Rows from block 2 of the text decoder of a small encoder-decoder audio transcriber, named by matrix and row number. Rows with one number belong to one neuron. Each number is 128 + 32 x the weight over its row's rms, rounded and kept within 0 to 255. All counts start at 0. Numbers have three digits each. After the name is the row's rms in percent of the matrix's.
After each neuron's rows are labels from the 100 texts, of 14976, where the neuron reaches its highest value: "tokens" is the input token at the peak. Only what is clearly more common there than usual is listed. The data: short read English sentences (LibriTTS-R).
# fc1: MLP up (decoder.blocks.2.mlp.fc1.weight, 960x320), inputs 0-63
# fc2: MLP down (decoder.blocks.2.mlp.fc2.weight, 320x960, transposed), outputs 0-63

fc1.32 100:137135085126087131133112188135112090068140143127133143148105097152092089119125149177130101119094060113085111092151115164117121117130191201104161094168127193104134164138054120164131097179117113
fc2.32 104:138158064070134105106082107119131171115137158110137096097126136150172111105124123127177109095173109080156196145136122044133126087085125126108147160127148118160154094160145130144149118119177156
tokens: "e"; "s"

fc1.132 113:151086146126121146109112203097126210146079128154156140083112134107097117080122124130162140091097169134202154150107083162157132150120127123177133160126080129140079164133148089123207085142086129
fc2.132 121:107146114098165132147152138144147157103202098157139106116129120057161225175141141128113107117105088111137116135067125097136087216212154100125153106082126124173064167138114145148115133138086142
tokens: "e"

fc1.676 103:126127157122127146113155061154162116081168085088101133116098104128176137193130112117127101157133079135109128159091145108033179165155121114084051126128157168157115118160111108111119142132142140
fc2.676 106:176160138119101079090135137103160093104134205119117138160128106116131181083038154115170116198144147098095133121114168139153130069130146178129092151132152141127125165089074146168128116109136143
tokens: "'"; "o"

fc1.413 104:115156098124154126207148086097119140178140111135125183128138174110145127086062148084163165119153041162107128210114122149098097120152146111159140158130155124134098124162136109110126067062136109
fc2.413 102:106132105089085166131105142077130112098122175131190055101047134121139110096133129125124149113166146161119114107116197084160116206123113083061145090172102071084137068109125083130144098128168132
tokens: "s"; "x"

fc1.501 101:111085078164133033168067163128150120074134145136058126141129132106142121162138147116102134153167117058079114164141169115128121167120124122049110117156139133136146145131178147082091143107125063
fc2.501 109:091154092151116104100090078146148190125119106126133148109155076139189132079149115123117109127113106120148176122137121157113159170185151126078090106060046149111151130035159177139129107156180126
tokens: "t"

fc1.490 117:131194102173139092160128103102106180162094138080107141139145149130140137054118159145131151118116150147190110161077163118094106155179040136112146128175135120078068096107103135049153123147136199
fc2.490 127:139114161116164112135120143091179166117140081113191182118117153134131103165074130062117192100190144075165152106144132083065154110098094130139169117137105126157125085167124138096095111098163120
tokens: "s"; "r"; "l"

fc1.393 102:115094051165160110113063138080150101094127104129123116067118132141168112116143133101174092086141125089075132127079091148121107121155081154161115122155183146156161139143133115096163097152120094
fc2.393 096:126140153096155153097143129145201104077087107126150170178169100114163193138133037191156126075121165132130156168120149075179099142129196160113143162081104144059118183156115121137132137097105189
tokens: "o"; "i"; "h"

fc1.284 107:164123141126128100120135078124100069124109090139101111116137097132093115134157125172071142148147114077093111134131135176122154162101119102081127128185169159121100146199134178162100155158139099
fc2.284 106:091083144099158099104088065160184113128068123177152060164126154122122184148175112140130100198133190172100186137122180153154123136110194166143102130136119150172106139109133115125146112143134080
tokens: "e"

fc1.261 134:079178144146193136115088130126156102106146088181045156184151125106138070156182107089108097076102109104087143130138113134111096121153177118097165099206164130116159088129166122130163119181180171
fc2.261 130:119071054058151123083130099085103130047118125155189150135102138181097157108115080167120147090129117098113148128157157168112026093126093099129124120173110077157137152143134148121153128120126136
tokens: "t"

fc1.715 089:098101161101102126130130118194127097155122147106064074124134121116083166107162111082120079124158149152132145116142124152146144141117115149142143152124076115104109100155130122135096098111170110
fc2.715 088:081134126190114075094152122089146114135158103106146128106128129086059153130148198108131173147126122138178100106167152150154131204156160131124142117123121136180082084170077176133198133078165127
tokens: "o"

fc1.739 116:138111085127123036148119157134157091140135162110130147164169142169185155114099097159139165127185133132105126123107154165158105122147085120100127123101037121149138156150121060129108165120132115
fc2.739 119:105160178099108157094100185055116093187088137152122140123072146170121155179109104137169128122111133120142167108082066083134129147084140135052153160157082103154122117124136124153153172103123106
tokens: "s"; "d"

fc1.746 106:120086120162143179138126166154061048132140152135116110150160123112171199177196090138101135122121151100141084124025131095122143105168132106117165149117157173121140130075129120122143164099137179
fc2.746 113:152158077150169172124142121094103102119100152147069159063110129086157088137101171128114133134169119105134162130095126122077207036068129111141163118164145131194154111115124132143107119054063167
tokens: "s"

fc1.154 096:103135147094161116078155145161126109179117112067087168083103130101091124123129108089118100116124102123142099154127152064138046141100073126068117147113098100197070138075147151139211132113163160
fc2.154 106:063113172161112156164133103068153140099134163098124193128151126071151093096104182186157117077128102157106149156188155047108145132106115118128138105113142131119178138145115147126174113146159214
tokens: "'"; "o"; "g"

fc1.317 108:113132148154071077183120129123097125124169206089138182149122118149071122120130169102138099103127171148142115113133152144198150156106211093114147134123134095111154187103189111141157176153137130
fc2.317 088:101110156127121114146178176111167070086115165079142145139144154133111153133124157144098121122125133128168111080194181081122067187098125109224120150134097111147123058165054134096193128101110139
tokens: "l"; "r"; "u"

fc1.225 095:156177036113068149207150145104119140196146142083161129096186103108100147152141157071107091164141135146121095163135157104127165146055113119157180123092116133122094119115126099094100160061111118
fc2.225 088:170183099157122084165111133163043099109113091115115120187106162189097117104199148134127165103090113160084129162078117127169105169173157081165125093124152111140152151159086171136139073166120129
tokens: "s"

fc1.37 096:159146141076075109116168091173113150069134120140104116161133066123134183202126109109092104164069141103100115093152091124118165164096126115129102121088142110097112199099155103113116212104155048
fc2.37 076:135138135128141147128145183174151075098178129094139116177102092096088065101119155143114119101189111110172163098083100110123074103144124160114105193122084100172092057075111234173132100092135178
tokens: "'"; "u"

fc1.584 112:147122127190063128106167094082158119093095107163129145102149130154092103170150133128100096131133137134153096098112140130128221141130204144160142149077169211168132118133159096142142095109148115
fc2.584 089:138112146132140172081171108095150142143175133169129118166132147130168170131100081122172116052101125129113123198156161182100169101081071127151147104132154051124129091117126186163094134211124144
tokens: "'"; "s"

fc1.286 108:144112163075096126102184115148169116086082149137127095120186170141142175168137113098128125092088145168053126187073135151101126125067149098138061118158106120105085106134111154111158138116133130
fc2.286 103:140125102119104095082162134122112149106110157137153146106104093093108173113129092178159117115099125110159155141107158135125160166120091120111212140127083144124170150117104163115135144154093184
tokens: "'"; "d"

fc1.301 104:084098152093153096175113111111097080112146154158121138163136163159123125090190181113054137101164164079105113128107155148142173134106124061121125095141124143126134126133112089074144134169117152
fc2.301 099:121122110140082143104145108149113192195098142121126133134178064131157192128084127128125142093165077112147127101154119122128144139136167106105161212140108124120094130155130120133153108148090163
tokens: "o"

fc1.341 121:043204128164140152135104149131057143099100128109154115152096151142129109124122103075126146139170150137130092132121056142052119145158056097108154126176220118212154121070145131121104157120177139
fc2.341 125:112121127197053103164151093124099124108157068116123118082135097139163123090065096196204103144152141173092117094142136139136100093117163151129090090174122146150170096086118105126089106077139133
tokens: "t"

fc1.234 121:122126091128084135133177103124088108079128147154124092185130133159156142136096139082136165151136146107158091111101151100097131130139138093080130127093085149109203178140165201092097164118178177
fc2.234 129:177093067148124141145108137127115124119117127086094144079114153090146106100116169164147109153086168134151140166118188155104116131157077152090119121171170127162153135153142132144160093077079117
tokens: "t"

fc1.38 078:139143141127126077180149132178074105108029136131142157137151205075126138080115112117125152154172138126158117117117098120109171178122083133177163125127110079119127206081175123145199131119129146
fc2.38 067:202118111130119107170138110150109167110111130142208125164136083123112087078100117145155137172114103102116084128101170158159160149134186113098172102197126130137157196145083057067113103131153130
tokens: "o"; "i"

fc1.516 093:172087167162156170124126196128098123140126101112139110114193159163096084154071134109097185118078110145173131155121087129186120145100190126184123164108140105135129156184149091125180126131144150
fc2.516 092:070185118120142097111115127098206109091095137120151100171065170138163120152133135183122117131149126105157102116105171095176146152212088161131127111130112095186105090113165112095127176170126089
tokens: "e"; "n"

fc1.39 087:159113152151167142162147177120129136176116062214065074127156116115058105207103108111131115149098080166178171124120063137136172100148170133092165087115136103142106115184144119070185198167113152
fc2.39 089:100119131117117078125146160132141153131165068151221090117107097119146081163131123126130131150144150094128170084129102155109135162158130137072167153136085113080155154111056184122114092139102119
tokens: "e"

fc1.375 109:128103144133136093179093175095180136164141135111179125095172089112154112182148135119105134118149071061109104155132145124155170065123112163154108091145143122184119148100130196151123090126145153
fc2.375 103:127133133150105136163100154113174117137148111122117087083107141158154130169159120150131137157180133120145109136075129109151134255167101101121145110138114108082127080103135139140100129126085179
tokens: "e"

fc1.292 104:188123139078121103108142121098128127159142118111187075104059176139160107135117112138077101123168101089125114146107087147135198143135169121173084122121133173195152138107094088081177115127193115
fc2.292 119:133161144124181118132184112144108200130114091154129121183124150145114164158137188088160088112168128139173114090093086072135135155087177131166111100184142113106125167153097150144124121109154150
tokens: "o"

fc1.764 074:086175100155126157122082165196116079112229125110166182115147160113107099068167162116167122097094094177180145175142138096190129149073101141146161097169128076186110116163123110141092159167127109
fc2.764 065:144085101108119093161126116061077144143109181124194093125103112150150172173083133170107145195152134138179093131107054073136157128115150113073082096102089106090167170125128084173136073155138115
tokens: "e"

fc1.457 114:112122129116096155123117062154136142238111122108157132133132090174095134191148143109130140122114172137168121122166134103109086131129138165139163164114151141115144086155139111080141153172131057
fc2.457 130:107111118094054136134120153093097137095118146206147063143151212132138197116176094161141137121142085125154126182108119083129124171091186155115162085151131082124144075151151147134107090094160217
tokens: "o"

fc1.115 126:121183127155103102147123107153169179117120134069108147119128175175174129112159081173138113141160126157130094174140096140106094142145101080103099091155176129151180102054149156112165110163079102
fc2.115 122:097114161190140099143152121084135161077140130136147090111122074138154096083107098170132114161174135087099176111167129167077117178142229086132161097205095141120102121119144140117117101100121162
tokens: "t"; "i"

fc1.400 107:142142114140148128076102148135237096106162160067101139159144164074156150127117132104118148166071181130138149156118051119094149094127152100087090148109128133101117174154158141132125138110137127
fc2.400 125:162131133143130176182140149094118131119149168098126099128102123072143205137146145127132174094133113077110079088164171173127109114133117105144134102125104076140162077205112109174108101107145103
tokens: "'"

fc1.568 115:100156131155109141141121153200124120080144130165133137094119138160175185146148160140133132162141133118122132134154092155152155128126093128147039155063076121188183111045187085107138135168144117
fc2.568 120:146067113141106135132110110098103155120152108130137119144091150151119131173173153108118140079134115148114175088178109101090112062074149052051088167139109059156135139151119163105105156096175138
tokens: "s"; "l"; "t"

fc1.244 103:058106113126110126101053134100189083078125136092109133092122185118148142192132142168124084138122154159117171133128052094144121111155130105118189164129128122084131127132132133101125100087140145
fc2.244 123:125115107118122199140101123055151159178138087172152072126119173098121170098154125167149088093178111087161050070133171136148115106155140138124174130121185101124105140110085159136110152120171128
tokens: "l"

fc1.348 116:165175135113118109153150140159095119153143130131168122110135150107105082093184104107112113116106161071146129146063128080129136131141163093153019152165123143124122158121102151091145167108156090
fc2.348 126:156102079145137133127085098126079135107224139146096094114120189102154102115101157166185069128117108129127113118070154122133160143112077118084106156138068142090121165107083156177069122152115109
tokens: "o"

fc1.440 100:132193148098139107109137123113115140197101098112147162127172145072150177105121177091078169121119093141152106091149078121072084141199122113187082121158212151072140082156124169080100144111130135
fc2.440 086:074101124156139118140169162133224122081126088156158037146180132096199115099075084146147132139175140166132121128179184104147110175149133168156141090074047163163159133171162163100172145187134051
tokens: "t"; "p"

fc1.485 080:112158127108105112107129115137154179146145132167134116134127116197075192116114120108080116100097137095127046173131139154116156135126153134141105092147104066185076195110130145204091098152170094
fc2.485 076:168113094188136098173146132183120128123161161137118119144117161121085128094054120173103155154156193144137204115101094072140201102136107119122142116098166151196134087113141155174149136195147111
tokens: "'"

fc1.118 103:064122144135126081182205132192100134112133138172166079128033153148098079141132085100115119149120085174089091182140112141132100150168131111143170106149157112124149127129103125161114130175119092
fc2.118 085:152148102177050107111132124102152104149117154109090126108144098145139100166109105152166099184103160126143111105100128130114148120174133081130125148116117185118174143113085126164153133139072160
tokens: "t"

fc1.205 098:115152181145126159103108102165130155140172150149096164127181148188111145125147091133089103141199142122186063119197173111091140155088145135133109165106089089133146118164085132116236177123081141
fc2.205 095:122103163181075122197160181123161122149088136141177149128106129159085090101129137158088129196211165149126151119146144160197154158115124079196162117160131126123149193179093081087120176129121083
tokens: "s"; "<end>"; "r"; "p"