{"encoder_head_dim": 32, "encoder_moe": "soft", "encoder_num_experts": 8, "encoder_layers": 12, "encoder_positions": "learned", "decoder_drop_path": 0.15, "lr_schedule": "step"}
Rows from block 3 of the text decoder of a small encoder-decoder audio transcriber, named by matrix and row number. Rows with one number belong to one neuron. Each number is 200 + 30 x the weight over its row's rms, rounded and kept within 0 to 999. All counts start at 0. After the name is the row's rms in percent of the matrix's.
After each neuron's rows are labels from the 100 texts, of 14976, where the neuron reaches its highest value: "tokens" is the input token at the peak. Only what is clearly more common there than usual is listed. The data: short read English sentences (LibriTTS-R). In brackets: how many of the 100.
# fc1: MLP up (decoder.blocks.3.mlp.fc1.weight, 960x320), inputs 64-127
# fc2: MLP down (decoder.blocks.3.mlp.fc2.weight, 320x960, transposed), outputs 64-127

fc1.298,097,199,159,195,196,208,187,164,197,234,254,235,178,207,249,166,206,250,183,237,204,234,182,180,184,140,200,233,202,183,222,202,212,237,227,172,195,217,223,217,184,234,178,171,199,163,214,176,182,213,219,185,189,205,233,236,191,239,209,180,236,196,174,255,230
fc2.298,107,183,191,217,223,241,152,180,210,156,225,212,236,182,193,152,203,161,178,152,211,245,221,192,186,210,237,229,219,221,203,206,269,163,185,243,218,220,161,204,214,152,225,183,245,223,167,195,230,232,250,249,213,180,224,149,146,211,202,181,193,238,169,188,180
tokens: "n" (91); "l" (9)

fc1.607,096,224,251,255,178,231,218,212,171,186,166,183,230,176,178,210,143,158,203,253,194,218,180,232,218,159,224,226,149,239,196,233,215,181,155,198,233,244,222,221,227,187,242,193,212,207,194,256,166,243,197,164,190,189,220,191,193,241,184,147,205,189,232,223,219
fc2.607,096,274,137,174,216,215,222,189,166,203,190,203,177,265,234,217,211,202,248,203,202,135,181,172,163,156,226,196,160,221,181,218,238,212,152,228,173,139,230,221,238,149,191,176,199,174,224,179,276,239,169,227,200,197,217,236,196,192,241,208,238,244,223,229,224
tokens: "e" (66); "u" (15); "i" (15)

fc1.62,091,215,225,206,189,209,214,219,216,200,165,196,201,235,238,178,210,204,215,195,258,180,193,123,254,216,212,188,206,241,140,125,161,250,211,206,179,162,178,180,182,180,205,216,235,193,246,157,203,224,162,204,205,208,255,228,219,249,204,165,181,197,224,200,172
fc2.62,086,199,191,208,213,150,176,207,147,210,148,185,191,154,206,200,238,196,183,222,227,203,161,220,172,177,194,169,194,196,183,254,165,209,182,184,168,185,228,215,178,220,186,189,172,177,247,201,219,205,219,200,199,181,175,168,242,186,179,161,238,193,153,253,214
tokens: "t" (99)

fc1.53,087,227,209,189,233,182,184,226,236,191,199,225,248,177,209,217,238,232,136,231,225,182,191,181,183,213,192,197,219,232,183,201,187,210,185,130,214,229,229,185,172,257,187,181,238,206,220,241,172,232,170,202,266,212,206,239,177,209,159,206,228,200,214,229,186
fc2.53,080,169,188,239,139,172,158,153,141,192,198,194,161,185,228,184,223,198,197,201,238,252,275,186,164,215,195,200,212,172,215,244,175,194,192,114,218,192,155,245,208,169,161,232,201,189,175,244,164,176,201,159,198,214,193,147,212,158,221,227,242,209,245,155,216
tokens: "t" (34); "l" (30); "a" (30)

fc1.129,109,223,195,233,229,221,163,191,246,186,208,198,241,203,168,183,184,218,177,236,211,166,200,233,196,158,218,147,199,165,100,171,187,236,183,180,148,237,256,118,203,191,165,199,177,206,264,214,251,236,149,228,216,170,139,204,153,112,171,201,219,203,214,203,212
fc2.129,108,237,170,187,240,132,182,205,258,158,204,192,209,217,231,162,128,195,192,211,195,164,195,169,216,238,239,230,225,206,215,198,171,208,263,220,229,186,169,196,210,213,172,253,150,202,194,183,220,220,237,169,207,227,177,203,170,173,232,203,130,227,226,176,228
tokens: "t" (72); "w" (21)

fc1.640,093,241,216,227,198,175,138,154,175,250,262,150,164,191,141,180,156,174,222,225,199,204,208,145,241,150,219,197,146,232,267,205,226,216,272,193,227,191,207,233,163,239,148,157,211,227,237,195,177,214,179,207,180,181,177,213,228,192,212,206,201,188,198,200,191
fc2.640,090,205,219,197,245,213,151,139,203,149,195,204,211,210,212,216,198,165,195,172,204,270,190,193,220,249,161,194,235,187,245,263,203,174,203,178,237,258,224,184,235,175,228,174,193,169,132,201,147,204,174,167,242,173,213,226,173,202,226,231,209,209,165,189,186
tokens: "n" (83)

fc1.112,101,207,190,235,237,162,224,207,240,202,193,168,176,175,201,250,232,222,197,228,171,202,189,200,215,226,190,189,129,157,211,246,187,179,219,156,316,209,178,237,152,215,162,202,175,155,211,223,183,184,170,194,232,198,243,220,181,218,200,211,162,214,175,146,141
fc2.112,087,207,203,214,210,224,171,215,184,224,198,244,172,174,208,213,219,154,191,138,162,196,241,188,103,239,159,180,201,230,164,179,212,222,197,218,208,210,186,238,175,202,208,181,178,172,178,211,223,203,150,147,207,179,179,220,181,214,230,189,217,203,187,195,210
tokens: "n" (93)

fc1.20,105,197,184,194,213,134,231,276,218,222,128,195,247,187,203,137,196,249,172,169,184,264,145,210,259,188,159,212,187,212,214,166,210,246,161,165,176,180,163,219,193,189,190,174,246,194,172,189,97,230,181,176,153,246,178,243,170,182,261,181,217,181,166,216,199
fc2.20,108,201,189,196,196,236,233,155,188,226,147,185,257,208,203,174,212,177,173,167,223,172,240,259,176,189,223,199,143,204,239,200,207,225,206,197,146,218,209,248,212,199,161,184,215,186,277,211,193,178,200,158,202,176,176,196,199,155,191,126,228,186,196,243,221
tokens: "t" (95)

fc1.742,102,210,170,154,228,211,193,201,147,244,198,221,177,247,208,175,214,243,215,263,169,255,221,214,190,173,196,183,217,227,259,230,200,239,205,178,243,193,215,176,245,177,247,218,184,122,231,136,143,206,231,165,215,204,229,204,238,155,166,211,205,193,157,228,157
fc2.742,108,183,167,226,254,184,154,176,179,161,215,259,162,222,207,182,156,196,198,174,226,151,239,202,194,159,240,210,209,234,165,214,266,262,203,227,156,207,177,279,172,182,263,194,191,206,112,171,229,205,236,227,187,190,212,126,187,177,215,204,179,149,191,211,204
tokens: "n" (100)

fc1.90,109,225,253,248,216,166,192,206,179,233,217,205,178,212,156,207,184,210,223,192,183,233,200,241,222,162,206,201,178,176,179,192,186,247,210,154,209,234,240,237,180,204,184,265,186,174,238,199,177,199,155,199,221,221,165,238,257,191,211,207,191,193,185,251,183
fc2.90,113,223,194,241,172,297,212,172,243,150,172,151,184,211,125,202,182,166,197,221,183,210,233,220,194,184,236,133,201,228,212,212,221,238,151,198,161,258,254,149,237,220,272,176,210,219,237,204,196,207,243,196,187,201,171,221,163,194,259,192,233,174,207,174,169
tokens: "n" (66); "i" (30)