A small encoder-decoder audio transcriber, trained from scratch: encoder layers 12, decoder norm layernorm.
Rows from block 8 of the audio encoder, named by matrix and row number. Rows with one number belong to one attention dimension. Each number is 500 + 40 x the weight over its row's rms, rounded and kept within 0 to 999. All counts start at 0. Numbers have three digits each.
# v: attention value (encoder.blocks.8.attn.v.weight, 192x192), inputs 0-191
# proj: attention output (encoder.blocks.8.attn.proj.weight, 192x192, transposed), outputs 0-191
v.154:447552574562548528428508533509584426584496520426497560453462497482510450469514466490519476556463522457521544550518486515533524519484475584452531477522487503421522505538543496498529501494553522447492465482535499473472462442503478545465499466449562516457523509525517454460438478505580496476515485498513517454539494544486488532548544463537489519557506534464474451488466536500447540493509512574497552557498482520485365613500535447494506513483562476478495423494501513559484507494518512570474502543601574463535362465506502465451495483454527550484482473490554479524527502491471453463
v.155:434449484449518559513491411495456479547531491476519504552434482466434448554418423367502511522508498539478493475520515472503489530460487560488446496490541502481506426481485547461492473458493425501510410565519537546507524530436548507481551511518531529557462528535480492489492504495515434464504535414504565583513540530502573513522489523485523494499519532485494547516473491468450410577521476481494507559530511443508539505422452557503532493506529465445478600512514493468560453485507538481541491547410565513520450505494478489544525532443529522547441474561521559541514518444443520531
v.156:421435451506487542485536544496570555471551513492522522476508439547426472469528545578519487554489535479487546529515611565486541501494455486513540537571472453489529528497514525545498487437527474500550542438512484518425480486530499560477517532471466467497507539556494565480435508573522533515501496523536601430533523431477519441484536522447506552522481455533480524509526531513488576595527407530469461490538539535487495465445426467562493528456489524560532489533540495517509473511495532534464453486486510539518505511490492494402459474450449439545493531500539486450572492580505456580
v.157:503482495506509506443469510513513539571440478555469545460501516466517477485462492482545512499514472564518535553502481500504487502458508490520442520423488507527468537474433468540461492405490496515547528499506478539596405472500539488495468463548419595488528513482468469532576452470511413495527529497472469477510471488450462488522463473459509542542465488482517538521518480528612485569494557496487521486439527577503509502470508453495527533574587492505476561490473506560458586648535461488431414534466435576512455508530456504438472533493490517506509504512459442554505538490541503447
v.158:471556488566453438507468511538589554519514456507479514508550544528409447485533453472590496589514459524488469428514482485491495492509426486554392495503490523531485508519509470494549475518458508494521536508534487508569488466514498517464475488457425543515461460548479470445513503438551434444588558461488437430476422468507410530546553460521445565476499486518535515464536515489543493508449586491439484565531498557524535560474466471498460509482480513562520471474517468457491482536508477546435530445501488471471470489472517541484497522431527521514589550431481479458507424445484520467
v.159:581534506606512480539537557430433490530502464495478507593500500460459488484517452546459519463467468474492486507486526422484494525553513456474517467474495592498390539507501449499484493596515484585454479569522565509449512499503499495483485556474578469473522437448540427511487447502524547462518502519473408467528599603530496523472546493492494487582470618514528501507479502488421507501400482535548534529451498549501533488504526488477485428506467451493484501471525476526448513522491491539492518503507464494512524522419484475491453508500503537456525550510461491552476536487568449504
v.160:479463440542464469481528461508509521426517494470534504495510453527447494549516556532529503519542460509509469467465480515481466477436519483523447499578488600517510599465436467483502502484545487435561490553543521570459433535485605515532599480528517517580521500558481450484465433560487514440561522539446446469510447479526510521568537512541422485497478486532453487516456481493522428505484419490533521502536554464584516504485558528512510552518540509498546513492563476508570485524517515461461532448540478472529510501494537545592477553548532465459446573522494424516441470449541521494
v.161:469490480518513468520489523546474523493555477526533549442507535479539513471476454515499552404461518469525441510509490526534556540485454525546541489478487482541509527562505514495504460545496440473488425546513529550464527508498512519503545522523498483533494538497479559537513530566453584440521489525481529444495510472492491529394545543530452384424474449511474449485516542516516462534505444420529567575463659516477485457528507526519559469511544509485571523466429525517504491483494467436530499452539488525551527539509477574548501461551527456475534585475453470493379526487500461525
proj.154:556447462490416488593545473490409592462522480534473424570509486511536576528517509520476499484522500526518427497456519537493508413490523449562446501490403462526476541472437477532430466542446481574490533566476474547492542587483533473523517537559478531523507524464477489515524502474448492495460555512450484530469532438497527536407493536499511513458478487519548550523471517486513498503517491459548463440478541518490612406512501534492496440469417532478525538508548487425536540501447538447493537447476455521505591488482466497528490559544492459499509541483447513482428505506497509511
proj.155:572611557512509515484446537479534455509546478532447501462500486489490524498519576587482508468526551494510480515492459515446449463555495473550544536478478523494510560479455461564502526475458603496477575403521508488457502481557508457554468423446478455491566518456520540439517514507511523581536511604530442452491523511501455419462514484507516516484530446512537451472519528503538533415465523487487488456503500517484483517566520435540458526457471508525471454494510506523483554545493432530490542532561408470470547537526559471478444475544529506537556558433475432541554474540534483520
proj.156:528571558557519394465507469484437490511480491479469484476500534473582525520483467420447510438469531513509508467488444477575510506509531533412486452453552533483465503546514471488489455561472501545487414552508480518517532502439528442490490475534554572450514436482491415550476458455518489478473535526466441526428469531517487567490489480566458482489453494484516500479446506475522456411475542559566541511458458461516532511553575539438539439518452470431481547514478491448464537496499473506544538518506493475524445516481512547555542512468497539476475454507425528567436512385482517461
proj.157:483510510510501543533513489455490489462592520464496446538525517558389504536500462502465431533491491427499486457501518507512486534615482519536549444565496519539494475502558507457520505614517494446457416511412512485453523497509410487477488508472563424505459477581504571488460564583548535501525493500509545492480495517486509517492464484473482509467559517522488489457541482493421514466501467583503502474550500477513512520540510531482477473471474500529528493471536468460554445353519483487603547513583529433470556497458540502557501425516499478482490516529549536459546500488476531524
proj.158:550438476418578563518533523486422442519436557456527443544451465455511533521486478521458506462482541478493526513465524540490537491521576510508540508507532458496515496516452487518485535484532457503491487487479526477414465569535448418519491516576593458476506514472501489488519492576465562524497468497514561638501501498511545466460443550452530482538471566480463531569466493497445503514516441507503539438519486462431461471509529557470479498480497452462471449504440457516540563425463495473544433571494508521488501452526482482525465424548467464494483468579532515530504568600534491497
proj.159:452494467411490509465498438565523510471545521504497513489527466529501516545546489523515510555542472552520507487444485550464494415508491481523496493544525401517586498524489566431511529426514497414502535417459444498556473487494495540466471452529418505541491536550503530528499463500461468542510487461521541578428418465488473479557470522546477496427555383479446485483539478498542516523607482484436418507512493449484474514492506519510537572574576504547501497522458539503547478471514520471507473476486465486522535481497519542529526504553492451615479433485531495419522487488451526483
proj.160:510506489483532459535467562491476527546498509544441487498492580497512518523504467469463498477497579487473567562524507482493532521539420542503527483444521427465474427490506490470433500546503514615456544476485462517539536507558438482474407477491462501453486483409504532494558589497519467558503417426575553544476534531543493483451507462462548562508559516562504472495547512527508598481482536478475453509472472561425459497552505479482494486495498445500480509607469514502449503478469477549567459502492509487490457517469457472401494408487510561533495425511469529457505505535445495506
proj.161:522503498499462536419456476478534508479484530510446452568519468515478458512499515478492474526505534553490522497565468504463471484527540495478461523508563536459480460447510470481495513487471499499506595455504484444547497496497467518533432465497539494456472517458519485476496475458539425577483504445536481565479547584499485481630457461521467632518526499468529491521504515503523542487498547547503442450547351475540494636467486475516469528428502513516446476518578481481479538484486544546503482507511462457454453499508490469486547513508509572547435481499514580496574477511442576557